A small image embedding model, trained from scratch: patch size [2, 2].
Rows from block 3, named by matrix and row number. Rows with one number belong to one attention dimension. Each number is 500 + 25 x the weight over the matrix's rms, rounded and kept within 0 to 999. All counts start at 0. Numbers have three digits each.
# v: attention value (model.blocks.3.attn.v.weight, 128x128), inputs 0-127
# proj: attention output (model.blocks.3.attn.proj.weight, 128x128, transposed), outputs 0-127
v.11:517461517507525482525523500460505535510567499496528490505433498462529497537501493496457478509495492489547519496517509485505496475522482475468455479478529473471485511523531522464526486484514509531504522495502517430499493509461545518501460506512497500504504510516471472477476483474526505447479504518536488492458473521499494522512504456497478513513509526481473505537492483476519523432481
proj.11:477532502463482505476465546517462532484444501504450506493520511560505490519483516497490563506476517553494542515527497474529506530446452528518478506501474520520499511523501456508514539506507544468491453443511516536506456496518507497462513521469472490459478509452529481503494500499458518516535468510535485543494498465492516501486512479495459495521488506497529485478479475512525529536519
v.12:510496472536480485514527474503489506452475535508500529407503506496471519515505449486484513485471500534517541487515509537475496492544482458491491480509503481503488486518496505533503439491529496513479499473491517510524485452547492517490498474529523506477527490501486497505481476491476531480569481506505531509557502489455502459538520491509513493535568509471538545554486485487511512544504
proj.12:526486492498495524494489439512464460518528462487510467536476532484500485508493453489480499470554521465473495524495482501530506509502524500500459479514480509478541513541534490488492520512475501516513502512496500537471514495530491435546496542490463445507525515525499506536503511518539529513476522482481474518537466463503498496526475504452505514481493476517480493456510509513486505491490
v.13:490458509488514455486516506480482515508524529492489457510486503504477476519505541564519519516484520515507511477519462498514516534513487488508454503491494498508502511549503511537453520528510450502479505490526511478506530462472481514486531494498460471490487495464519556497496518541508528503503504488519472510511496526498492504537461500497514488544495511518501439490497467536515542523496
proj.13:510459521512526511489493525479516505476535511476494521543506509539510525492487499510464479494500493533481513530476539518476495495500487498516521491518507547528503488511474518495509478465510544469513519472486503516513493491499475524499447538502530523480547510505497498482483479433507509512520498552483501508495492532513523509462514531456459475513475502483469491467488494510524466469496
v.14:474544482502502469518475504483502499473524505526473511476476469505468522501504510514478497464493469533508474479492496492507493544498491487532486539511494486489499509531547468543458476527496485484541465499516490523510509464495476507503505491518488472455513486499518489479538468480512498491490468505520427507487477492458526506540500477460509471429474507506448473475443506484481496497439
proj.14:428486552512483498538548441499510532470507465467509494500517507479479513483472488545515504482489532513560529490547562535467492504484448476489531481474486521485560532493448462480500509499511533490471498476497489508477508521517491513515516496512498529556529497493483536472492499545535477544499564462550518545465480467501476521493529505470454469514508493475516519498481498481518501467525
v.15:469562493470500512514555497506498517463490491462554534529455529493472511527512506469515504511488509489516511478482533501530479481524507492503489468478462477468538508514519488519500512578500496471506477470478476501530474532512442499480488472482542518513499502521548505442468520503523528518517524506508505517491537466495510456529517528504514509535484501471507444489535498484525526478501
proj.15:492523541471494481454516461488485513485505514552433513512465506485547450520554476496516488478501512489502516476522468515477536483510477491501511462465534494517488477502511500509500515447535482507485514515507466478484460517487542501506507514474494466543483469469471507516496493478515507498539467518463468506504569555468477507483515531472520487474490490531553483523511477505489502516489
v.16:497539453478510533504508510483514475504501457505506491520484533501510509508516522514479515492473476512438476493460508425485534524509532560453503471464544503462503478522508486528492517529458489460485483487525548507527484490504507486481486497544529489472513518502533468477520540499510524472503526503549517464499476550492507475484521465457545513508521518460499481485527524538478504498479
proj.16:525531532483512497492473499506562548505498497506491469506484511536487467501526522514508459450503496496532473460506503493473473551500482494537508516502479543463534510477469491519484490580509499506487524492469496481505517525503493486528460494495461496527464493521511519458465497498510483516513470528492482523512508523497531490497459563451477470500479475524481509526507540466520470475466
v.17:473519482510525484485534523512519490495519504437501464475514503470539501457474477523503462481484473531494498492482490467469515502470510532493501503557447478497472494485528472526499518508503487492492495464543544485500497478502517515492468487545440486517496531480468529526469501505520509530462485480451496492525522508491510542464523513477497486521539552518506523469504513512499441470472
proj.17:487516511495484530512486483452492508476455483489558484506525492520519489458487489476479511565466470490515478479538520548517490510503537464486492482496534529468485490532502498505501470454505553496526477489523548524479524520517457491480523513492486522475538491481530442497468532525517475499476528511532486528480472478512528492513493517509493491487475460507506477522494507499508517514470
v.18:499494472493517529547475517481521444522487508510541503532511535510487498506501508479463415534484466470505501506519482506478505528507482467457489470463501473527462500496465477515545492482510478513529500551470479492519454439504494494514516493480483554484514485492501505529537491482500464531493500470452518521531560512462527522523443534499499507461498538524474493536457493503520511454508
proj.18:527465528490477455530454529504518536509531532433479520485526562526516499491457511473523543534494499509516533496501509536495512502518488508499530531486499484503463492432505520482465470484497492511457500492538505488465511536559475488510501447516564451484529471512502538532496552513464474549515541496527480508548502490496529471506499516521503504554468508478547511443460514520489425483448
v.19:485472521485502507538464505482497451527522506554538500459498501525459506479471499479438498505447463491528458508501495517482501526492491505498485537467526501505466525516487464495531483511468530516503462520487532464507472477493502514537508508547474517510528493505506485518466466438537509502515463466508523493458547533460489545519509484534485485496517493501487498545482459500495479518490
proj.19:503508485496469524526474490550499519511488525478519504471513543478498517532498503489529517541484539501458573482538525496482498540504476496515486530536479500463518481495520517467479485517517543495477523483518502511506534524502483442498521493490508490497529488463498502518473514536520507514471494482520508542543494446496509478514482475491493504518520472503502489448465504517490517493496
v.20:499479488489530493510536503497537505470486504499476529493505514458512475487460504469472538516531524479495532557508480518487511489533536490502500479529501509474503483501518490485515501467495496516521521485492494543482515479486489514512476496465485492510527501529513495457499509510488529493500474425480543519503501498522505553519509523499525532495507519513477509499492504510509518516499
proj.20:517515489492494541520469472463466493543506451471525457527524467516489522547499508522489521458499486469494524511517538496524500488475474515521525476515487476482497541474511526498493507497509499482480477517514490507478529536527496489452517518481509494516471517527521473536527496487489497504500485567498462512510453491457533508492497459503492487517489510492471513494512481500492496481494
v.21:541551435491551445479493480533480478505446448522472485511559509464524484530450503467540524483536474463505472499496505505504485554489518522494516505507510494521544489520474528466487524481522500469506522476500542513515514539485471520510458525551435458525494461498532501499503514501479491497536476491504476537467508506520503474495490554523538470547467508544473508519497510513476484486536
proj.21:432493480506470531554506487463507528473503511468547513547518454508504555475490516529501528465507495465509542499502519516505503476526463521530551503495510493472489515509535527486483515448500467486459544497527497513509523523519525491490492487484512546522447495506482518510460498475520500457416506520475516489522484512452458532532475494533471510527483533427500502435523484452496539523468
v.22:534503527505480530531441453501501527499497533475440486511548481481485481479475542535460526463459519507538478477500478538512472498511483519485462530493448507528527551494546483466517503496466518487495531543511473459481501519521460522474500472521509509498485522507521509495465501484477513520514506471433501521507445532552510499472507481520516510520494510494531507479510493521502481517539
proj.22:494525466543507493521550492520515533497513467488551501577476504501508549498513490488520448542505501471449535515490503517532517483507489486514464500491500516540466511528492520472519491476534505516555510528462478500495554477478471525493494489487491521546502491495518465498531500457507501479482475499474473539470528483445523577501503527529501525474515525531494449478500530514516526490501
v.23:500479503534498496494499464516486521476521478531516491443504521477437478488467506523473520553527530506495495459517539495481497458508502500481484468508476507517472511478513461495501519505514508474509543562542499479490524494576481511428534532478491527472487492498440524508433535525487502481498469517527515501498518545527455484510503471476486520490502481533492489530502458430518528511506
proj.23:498507487446513492462492504489459454525470583451481525505486504519545461522528458492478522511457506505478421493509450482519489502527549476503516491506538497497518489504498534536497488502526483497524452471458507542560489512495482526521465484503517469481481499519550500508483500492500509504487506524481540500507497484494569520453530517516504496542553484523471468534498521553444537456501
v.24:490489500506516520489520459501480451476482489536473482503482481464466497510541523521497472480513537497498500499525505499481529469469512489511491541488505516456512516545491506490493491505493500516533499514499539459524493469497486477532535497532484510478507503504494537525457464533480493535482508491491533520472509465506492474477501524508513472474482478517448479493404429470506482505543
proj.24:486477529477475493540537508493485542494528506460498522496504489515535486491500497530511517552478472494465518529537496503514464485504517476457503507495482531502520473480508524490504468493517516436491437492489478509497515508480532502518489489493474478478522491526465481503502504528542538461489521499560541457487523552526500501482496477559505513529490552475555490478505505523510495478490
v.25:484459515523479517506488496483524488487469516515517512499491467496569495520493513554485515450478481518520457481516521508525471543519513479568461459483537503548457528524476548555504507479465508497498511497489517506527538468478506490518525487507510471520498471483479503515453483530481508485490488493530492468471453482452512504482484518494534484515484516531519464514463488495519515522487
proj.25:492505489505478515466467495497508507511528493516504519508476515491491523467477523517482514529513536538458502539493525518528533463516507485471484501534502499513497490451498459504466502478528513473505502503493483499480510485466496493499455510506440503463506538509501473514544506454478507487543507510488532478477497504488484466512506491494460494488484492483556478484478538505527540490524
v.26:506475515464489480504499502502502567501489520511476472468483513495491491491513504518462484479476509489503473494478495499496466509505493505509514515483469478490525476477554463502518512503466548483500494510523517490483467512530515500530504560492491490490462484522506528479524463507501495468514520547457442522511556540509504486551465467546493487493460479505453466476554533507522503457523
proj.26:470485502470534528484521519507517476534513524511529534553517493493479516532486491483510528500510471502519505510533510507474537471460476499494490510469509494508519503506466523513523513503521525510486504484502504509490541529520489532480512505489523532538520481471516522490500517535446499545503476491513491545480530478470526552464503536516507504506546497526538535485486465501535470524510
v.27:508475507536506519471519492466482523520474499476498529510511484475480469501542466476474511542482501477493504492544467499487512511484486480503533512512473502486460505491468476469535520488504504522539511494502481530493530469489498480487539539546470480490510517490500484516485445534440474488503515497460518509477439478504493491477511509515483517481508487481512468502491517506476495531469
proj.27:481530507477547478514515499532465472506505485508503531499517482523533501516486488472490510488506492525527458511496484529499506482474523520507532512532485514508508497475500498462508516495514502527498490514468512500489493528519499540490497497491513504463476502511493463510485515488503503496503489518498487515519513515508538505476473450506480515532538541482467498508518514481496479493514
v.28:460538525468495454518457474497474530503479514522501472501478445500465504503482509456476518556491519530451520520507538489540528520513503509559537492456513473475547522527463503500485494485518489488532475534501499520483493499464486475484523499499460493527495499509505496477488508516454483525524534485523504499486473442528534512504497486465498452492473534499482514508503481521459539480505
proj.28:502511542484528480525513501479479439496487464502462526493512507490508536533486489517477524473528502490521509484519510476508479493483468524490483519504498510501488475508487518495531480532491490511430488518515472504482504524513521504527531505472558524456504521497515530518539455516523491478508496540487522490530427512485476477490519476459510531528518544512458506489478468496513466481503
v.29:486460520519525504487540513510490499474546513556479494474497505539496481469477529540511475486525532526501502501504524475496517513518543504473500515533459513475491476489487485508471488521478501536542529512500491500534502502516465529456554497485484493451496520494492533448507532532497513510492442454501464530456557487498513523519555526461486487448500480542498473524504493495532505518485
proj.29:512544487481539505470550464496519487522491487487521492479501465493493482513506467505507531547456473532510473520518509519464482491479499448482501439478513503512516524481502515507464516493561473470505458508528471506518511522492511492495479486499489487510530552508511484463512468511493489490485535497522518508493453477507523510468487511535502482539504511495476512541507480519493499503501
v.30:510469509455524457523492483522493477483496513502505527513514450518530547491462501508516533503522479541475553486497492497503472518465478491511539486512502541502562473473506530535522492472506519523483479484506495511491500478514551497517507516509517551468491489515493466495474494522462462503489489522515466550499504511521462494485468520466558506503506501475509502500485459569460510484506
proj.30:521499483497489508496512526487497544477485467500469515526487496493513470489506521476480513459500523463557537486527469512501513478480503527497533520519502497458477510511472504443558479520492528454510509508469557526515486502508533520486485473510502477515486483530474492505505498490521510484536462554496500503472495473458487526494496503470444494495450498513500528477506499503546483497551
v.31:477461527514534487508493508498512492512462488499537505466525530467488493514471505477512529555482536486496526516522497504494483535471544469531462473538503501489505530462509535508525487485460451489500519531527537485503496454496492510479518533537499547505496458492508478509487474480516492467505522508491491455521469525483482558525483446520508491522506455501488490524492457546504503510505
proj.31:516515517507501530508449539533448477476481522484516492509527484494501524510471471502511457473488535519473487517484501540496544468504480536512530487501497484487541521551498502447522502490501542483487491436490521533506535518505507477511492511507471521489521499463481466547471516473519501504512542501466481482511508509511501479489489502521487494502514536522506490476491483515488491505555
v.32:493496536525498499461525439482500470518484471485504467502487498517526488524500474522485523479490494496508554534523504528519450507516474498497502473489479525540511490407536483520519508494503497485488514557492522461481510518535487463502516514493495531502497485484452498498474525498502520513547492513468491532490517485514489512509525510534490490523426498486493554508505526481543517506516
proj.32:485482495497517472491471512502516499493495531504520487450476501525523445503506505471505482494483519466517472483542485512513483489460502474526487479512477496452479446503477484506486516496492480513486518488511508484530496441490496510491466482523496540509456485514524510515458499532486503484493478499485537479520504502512536509484468485505475481499543478472502505518514515482489517466451
v.33:450578461480505499504549477499525518503513499500462448532514548548542526449493439471555553500536496493538566504502479475549483514474498509466455488485520497515458531507480482494514500493470483502451513523474478442459483548474488496490506492448524483524515476556511577504483467533483513551459503443458497507478504523554481495486503497503490468497477505507527504525515456454498440479431
proj.33:498506505530498473441490521525489517448498496476528463507483494511480480510561506512438504462487488474464494493532504559473498460513509489504508565549500481513512472506515501479479512506521532498582457513526470534506532445511515541508476495500473524489541473515482487457486507505511463485557503552525493474534498510544510468566476510553470499536477492551483504482516490533517529474511
v.34:491425531460466508558511486535499501486487506531499496515529481499471474551532499489455517517498545520467465570471505502554463551548470497483497518511495461515476531514525486462482497505489406543475517440470509464545467492460532546531430534501496503503486487503490517504466543537539459497526530458518529524508495471496440486501531452495466466473504548532523433486491439489481491467544
proj.34:522489513532477514464508528492530467524531514493531541471552485500507544468481510478511495549477520488524528449568509459441528483473511435455492514462503499473517503498526491531485486563498547456563499524514515508471575520499486476558505488512508480541541521479507446494550506490508571497507552494503469553516433457536507463486497506509506517544491467429431532539475469445528490505433
v.35:559505526520464513504513495544525506494512525482493526486506493529481511514512517510521492489536555480507509479504528503505537512489496505538502494498475536526542531498499502482528498491520475529482497527439478538496539492541518508469497488530486506512486524507537519541468485500463505521510445489491475505483502566487478506507469484494451507530494478555509508513562542498506502499488
proj.35:462503489463541514479480510477507486535464499512488481454487510491579476531490505527492460529490483483503521518500504524534439501482517505471496509473506534524514502493503460514507494480470502505511518469500521499491452487485541528489488482500543484456529481486499497506493535499524501489488493504516492461501509503501524514480525501483520462510513524490503448501489523526478511503504