From a checkpoint of a small image embedding model: norm rmsnorm, patch size [2, 2].
Rows from block 6 of a small image embedding model, named by matrix and row number. Rows with one number belong to one neuron. Each number is 500 + 40 x the weight over its row's rms, rounded and kept within 0 to 999. All counts start at 0. Numbers have three digits each.
After each neuron's rows are labels from the 100 images, of 14976, where the neuron reaches its highest value: "top examples" is what is common among them. Only what is clearly more common there than usual is listed. The data: photos of plants, animals and fungi (iNaturalist). In brackets: how many of the 100.
# fc1: MLP up (model.blocks.6.mlp.fc1.weight, 256x128), inputs 0-127
# fc2: MLP down (model.blocks.6.mlp.fc2.weight, 128x256, transposed), outputs 0-127

fc1.86:476567466527507431563527465426478480519536501483511574506493497427492474507513454424493520438531483478494510451466564481542403484482538596448450532539520504538599521489480496475544476430564506525438464474479463501500529443490497488441493490479518539525545507494506582487469487459367519455435484509463610483476492495496517523484504542502522537493522539513467466518541447502519508561535
fc2.86:576563483514490507481501567528529531430438504528518480526497505441435451494525562505552465541498499495446467581535550520490520471459547451524520514480509475622504429514470488508475517519516519479445503500443492482481513576554424601495437485564492532524511502496510418491546464520551498529525530567543467557513599485454538527497552566532484472489459502521532464427534472501490478474547
top examples: order Anseriformes (32); family: Anatidae (32)

fc1.21:490484546538419498541510466522528523527554513501462552551528521562501441457550436513495446534468437462541530549568462527538489493544416480537476549488468542508518417495563546525510494514542480529488555507473477521477461473503413493513443484423496563548488533525522479525447568482472564471508431508470525490507460507466472524531525545508503524467494437505531478519611559431589568493472
fc2.21:474529447465504501474505594512433501561537479474572527454479515472562511518467454527507519457527573534499490478499505411430490503552548532523523452515516577467512504517478522495480505514509541470512557543480474470548514465489579573432503597540467526495463515480510462525465418566481480497421491522449583534534578551560460471513484530522491463525426505454534485507468505420495545445507
top examples: class Insecta (84); phylum Arthropoda (84); order Lepidoptera (35)

fc1.65:584452507433492541493506493463538476525522545447458478535555518535511470484512499479525445573505479551516494533442453535514557558469532487489522547514527560533525439485504486467471471560486509530524518438488574521485493510539525508446452556536495529518455494521505453499506500523544574506588562460572493568550510534477443464467575450465501486541450452502402472559409450554476553484448
fc2.65:540427504495476523457548470509567484448491562454602512481520527478477448498493525442543457535517518562528498552460498455539463445542462433490456536515481525561507461509578562517497520555433511569462554565502513513458526511504433451542507532518531637485422499535471463440488517503536503513505543466490529533527496595476434488550465484449464506506531445494459549499491486485492498514455
top examples: class Insecta (73); phylum Arthropoda (73); order Lepidoptera (70); family: Lycaenidae (37)

fc1.55:468488450428495500487532484546460475498539478565509535521492555434492433552519497476548507452476542515536540550492502603563450495472505555449562527470548489502500436475466477488528484448475530504391511495525494518556521442514473482411526487522451467502464492456456548543500487498525434464533456438477543465513552517451469594463419525539505520466457489582467551504544574470504522458509
fc2.55:513533512498463513561462466521471552480499501520478506515506475547436546471443519494511526509518439551460517469471529488579509534545465510475483541528494543505622467499465482523538541463517533437569489480512555486507478489409521507466504486424501439450445533416503416527437455560514520497478514524579479464494370478492557486491485487452464555470517471467581495462555549503511446450488
top examples: phylum Arthropoda (66); class Insecta (63)

fc1.81:522551533457542540488490506490484578478455530454559486541471552533503513512501553471459546389462505506502513447487465505503503614496518545509437519560503562488479541476491472491519506442427503542529517503574496457437504500500570501490470470521501589446438455546489509508469444511523465542443514537568465502517530476487472497470583603481517558524512461398549515546534512512472471515541
fc2.81:486516528521510502480534535471460555508487412522458482492593505451490511414474538470602546459564539487551571500484545492484563399503404496498468506466469591515525579510493466519470515540437543480446515581502478498473480451449517540502515541482525450521548561480446517467515508460531477511505407493439523517523485508452569507531524513535482503455485563544473485509481540537512437504517
top examples: class Insecta (71); phylum Arthropoda (71); order Coleoptera (30)

fc1.194:436513516421475516493529546517537507480499488584527518438444524556468576526563524496529452523488547498486484519548449461584399518475452544496485520541467487494456522519483444443521455450496465567529516498551492432488427481529461361531527496531559477525571437506512534502523517487451522430482545505496507531523480506473557504547505460521527473584504478501554536513423550497520502527479
fc2.194:478480476506456440507528392466481448485464494462515496505459438525531472537448477477533469474424504510520519489467526509569549464481456518527490483487485494574464613487491533518433449490444586552540592495585478494456461420536491468512516476466470495490460484515502445539547479544577483512503536489518508556504506484544498506516467502589416499519510435562436474445531487447542484470457
top examples: order Lepidoptera (33)

fc1.161:516491506511462534495482513586531485423484560526545482427532522492555500483570464462493528595485547555536529536582489544570462509486578546482548546517537550451451512434604505615443464517502483529476538503457480467508448498513556500485433555561433495520504520514503544523442493532481497499547500506535493461483473514484444502501535485526502542422490580524548506459504444527518495537499
fc2.161:490475555540586478498499454518556482547480513537483550513508463473458478489571550526476442492491503434497449588578555518462482586498500528520439480510507479530414496454502501499526494467473443512433499481493529447469423559510465523498434502416483453492524502498478555595487510485517495489462503530508443516493495496468451463515423470429444547447463434485430550468504491603471484488513
top examples: order Charadriiformes (25)

fc1.91:524467499491490504494564495538484560482473525437497516477487550490498428559490446455502483540500516513565465601510497456512497483531461585528515443470549546485433501523498542552445552497552487514509497546465576596568493507489503532466500527458482486536509492417419518466525555591430556520505462464595461531492453527549442478545496548552489588538480493499483540543471456502510511519509
fc2.91:443514513538485473493505535485547484460459464523469539480454533422520455522461455557531488522562446504507491499508488501475414470465480497538579433584508480552481472414502516496479485538548436534565457545520455482453484420519483504530483462491476512462475515497512478436470592526496419472430553515510541598417483477480488542501493509510491518467457509461448550463411494517494453494412
top examples: order Lepidoptera (32)

fc1.63:554524487548420470461519572465504465522517505506566432531476494547495479455508519473478547429487496451496473548473498558516482499498480508503543572499443567491463429453554491510463572543453468548540503513525490507493469564471518475454459500535483540546407463517553525460444436564434550508458472496504520542558484530428473565495551486441429452448493451509507475542513604542480504515485
fc2.63:446444536476481436470447484501496441444559514511516489497547445482526549530496562490523505545493512436524535498522510497588498450559483537521465560462475483516445535528502480542585487426508422546502444590445562448460534500474510479529556518576532521444555559463483440419400477490505492478530481505482491501507516483495468503507510521523547510548568596526543466433496515458533483514494
top examples: class Aves (100); phylum Chordata (100)

fc1.72:532435508475487491449513491540470501571423494456553497477535554502467485471546491450498542581470500498522486447440521477454475496514531559522548484380552536478507484546547471593575485552502466550473480536497535527497482553499505509442530484428492465540504491452566431471457466457482479508544539461464528519503430549489489498556490517513552478456499450490393505415476484543527520424519
fc2.72:509470551559528519461502484521440500529523434528494447524533423485497505539509485507514512463478505612515506390456557529561461478573482538475499473429508470527500538523512474496513480535483464550565526513465480462546567478525453511543496524552466540446527470445518479523464537538510488500561510509518561540470462515490442535539441466476558551552524493451461467519452387460460539563415
top examples: order Lepidoptera (40)

fc1.183:525482460446512531475456490479503479484485470453578468478505502425499563512455474556593508501517515446522501490504548414538538441479462472578528508493461543452473506467495533530563480566449564481562512545481476548514487548563537549484471494497494481514539529553477459530477394512560455487486535500585574484528459431501452521484521481529477534523484457512489617488419508541532535477476
fc2.183:571488549526494503454546456548540422463535525437495517513426505555541477507492533478496463572499474551481497561486591504545529446556504547516430502509532454528444601487506546424490458466535525485566504477496403457504566521477503478545597462464496550503537555477497524547508521472511582534582469508494528476512557466481466517510499536469532501482491482485459550494437441440507494511482
top examples: class Insecta (68); phylum Arthropoda (68); order Lepidoptera (60)

fc1.66:455512553517489538555535482510508492557507488557438490520537508524511552451497450466493453509514463526465524528488476484432590545403585545529483567553572475509438505454558481522508539535527533475506532450483501408473532505440514467473500469520434491617497454474442540517555472509442499456541537489515513510528542460468501542504594466518465555551480467462508549449451515549454503480482
fc2.66:518497482465427454424475511527461486505535421479499465442426593470483515453499523511594521525487464476509471464427486504552518481509464553526481518494492537516581542546514489509564570562521519518508529546485490617488502553430469512425457459486575521517434513505502528479518519436514514553596557474470537491529555532460542437505462508523488462519510519535523554489523489461568533505494
top examples: order Lepidoptera (44)

fc1.58:491450611545518523497443517484500521534478502481448512516521550544473492583472499547475495530463527547448534542511504478497472483456480505399451520553465531559507485481497429423523549451518510471435439454536557516506511561548484625485488456559559514539485484510509482529538524450479443423462476553494479466504569499547529538537483511518502559480518543416546513468525539526442487544520
fc2.58:490534429478499507576480489477563438493564516425517472440559482513437525507514468540481481572569484458499462479535493553558529523535516526481520468403486489522431471452446490485541523626498464562470565500519498497489470488405464530520491539507501546517382523550510486483524488471528558482504522550507516495523496490526482447397495520504497519448494498488475556522475467577476447458520
top examples: phylum Arthropoda (62); order Lepidoptera (42)

fc1.135:491550469448571554446477495539508558546483579532483541497521497412478465530509497499570510519515477479517495541576469491543493491490536442609470540508424522440512493441560454475535520392521492474453460500526533545548537541447539505525506433498504549483470547471484499422520408513468476536547444541461481478448523522476503542495509528497443490485458510503488419533530551425491526464484
fc2.135:525512504488459483508500432483460502511536497437478438384515488509493484545497495511451507522499616477546462421443531522513520567458521524452568501480502597498492529447520516531556493454492536505515490444429497510465479479508493464459514421416524570500472577495492553492517473529445527450579503506506419506445529486523486485481476552527421529552500454500439462441514479431526475531511
top examples: phylum Arthropoda (85); class Insecta (84); order Lepidoptera (56)

fc1.20:552538500607536520455588496493500537480482445497458446498575444584456549512463498522538562405517543451492540542530401497471536508466561516470531456505487459460472477481446431458471530487492460503523497530473545462510490466524558590442554464480534518475576438479546570445523453438496463493487496465543491496504499490484508521491476468516456539476526524547486511472429511464518551494545
fc2.20:524460430518502589468554451455506567495518498479477474573499526527446538517528438512528561581518477477507455511543535403467562508526552480465510445538478483500498423470509479457513408539479509447497467507460526475468516457545508520508559496495476402530493477432474533503526513400518457497466497525563509568446485494501505471501501520498474490499539493502501602609469456450523537526539
top examples: class Aves (99); phylum Chordata (99); order Accipitriformes (34); family: Accipitridae (28)

fc1.152:479481626488477552504471387480492520543480412429477531501430497497530515571522484480536498559515518483505479541485473587499503522543461458452463455470445406491529509421531488506535579471511500447518487480511522487454503534510558508516541422481500506519546484432548572482458461530542523512475471498503482460467496577496487508414453514545483574540467470454546498517468519451502487524458
fc2.152:483507341536488524495529470468447524506531591524544539461517443550529486491525467481498463508478557422501552449520474446511629483445500516529452541398503513483454504537464527549600549525493455530550547487536489534491558487479478476439508526511477522510425492443504524535504480491518540544518490506449465503499503539498514458539482479486467574467551516501503462476494527487456424467476
top examples: phylum Arthropoda (89); class Insecta (88)

fc1.199:450549482498482533494520522496489427517492448429514486517430534485581584502474509512431448549460576500470450542502586496471506519515510457536518531482415556446445548530523537567474580488488537460498511519508498511462516574585513437478516488505556502565464473536463451469475559455521467490481480567532470538458566446522555546541472528491519554501442507459573502477516451487488546523509
fc2.199:432455535419553533547424442463496569544484552533463572536453499486471425501494513487556451559536532570550430494578469394498530521455448508511456491523552506504564552485439524485567466478471519455477482528535506527508491504426548463540488446474474477522464486556533541522551502467461479491486510467475523460513512475526550473446533491513539500552477491497450551497480519508402450471474
top examples: class Insecta (61); phylum Arthropoda (61); order Lepidoptera (32)

fc1.27:470523451526439491467520484488519586494451460492416500465434521504527513471428471460501440476472545527533487466457433472487487517411457441575454517508511549545458454430442474490558509494505499553525514527447554450539434506483491513499590480516556560489536559413567540466548474518486474485446434522457533496487517466444494439515521453470495506550457525496462545446536469521518448530521
fc2.27:523525522496556539488538483497490477525471529477465538493499566534563501557493512482474592574495470499467546483517498526557493435535457551504485496546488415506464454508525460500452477525469407512472448520514522501478439542493534595476529487559478531558467516461400532505479479447507501476564516413442463490504538469520562509476465538499598498534578477442567448520491448475486478438551
top examples: order Charadriiformes (25)

fc1.106:492588485490534511492547416547511509450524494503585473519476544490590461432513590487495549520514470529546500518444506528426490519469545448466575512543472579498534443536493431451508519536453465570544447495537546519564571526462518475473476536464517517514462489553522459506523512530452497426456495539532496508500412464454557559512471467461503499497479501517474524522534485484561557435549
fc2.106:432558466520493480445431452529513523527467543416542556481542469473491469486431548459492500499498487485516433469533570494513535582463515563522411508468495452486470575569534393532539469465578480473517454532491520524526505503476492548509473467505448437473481492505500481498496457541470521563477529529416476582442541507498532542557542505474553482513433468544511466579480496520494533477542
top examples: order Anseriformes (25); family: Anatidae (25)

fc1.113:495525529601511502525494500512489507495520515507485472518481406405544460469479482428467526451505443551541468455550529532482568567520543476634458510485519439490530493496428440508474550476554460471544503436513478452474532440482527511456475509550498548495517489488558468535465466483507448559423428539510520553494429512507542468479449566510457522446510555460540499512520549459529489507499
fc2.113:511530516484443521440519484489484520517516465447455517445476460521504483388558549446479587474518496456526532531567584551507492429509505494481519449510437497497511465489516527495484468528547549446497538464554572525527484479583567500514563492440407544558483492463531572550461551598484552477441455497483477504482555539523557414495485474511529453509507493503482452500550509506469500506535
top examples: phylum Arthropoda (69); class Insecta (65)

fc1.42:496574499486447526522534454504626572531555484569457498465557517557476538473458525500516477563446527500519480436541498533556418484492531649486476524534427486472485527500520477530467529512530474546509492479553459464404522454538550446473502555546544524467538518496498493499462516520488491498560539539497521488431505524498483508469518545510537480436545500486547562523543519482585496514493
fc2.42:518556508564484515508507555558509551467425460410488436466453483476546472459535464515479486440520444550523569545475508522519529526501465454463532514476515599518461519464471456507490476501508551489473519492509512486558556503560452564451483506487432517438486488536562491530564487536528546512548430462507429465522522467428572425485568535538470447554514508556566515498470497482423474470502
top examples: order Lepidoptera (38)

fc1.67:467489583496487551518535465598520494497465503482477500454437437509555554513453501531481449475509517536559557443461509511518513560499488510453386513532480494503476500595521497561514466519521542421446514447541489504465497551500514485500594518546486435458560554545470469474486559499522473501537494468514553493511474429500457521489452460573502479472486515401509530449498474501466598463463
fc2.67:528553489509461456497578519522492527527457537447485487473462479487473487472494578531485494464524512537433510494475582483487470510441554522539448552585486588547524478495485500502572446387541557487525499499448476450505495496535509590529520480470484532524535527507516438529466567561560474560573555552540504483516485502536538484487529538549456493492528531488512449454541517485614527564535
top examples: order Lepidoptera (42)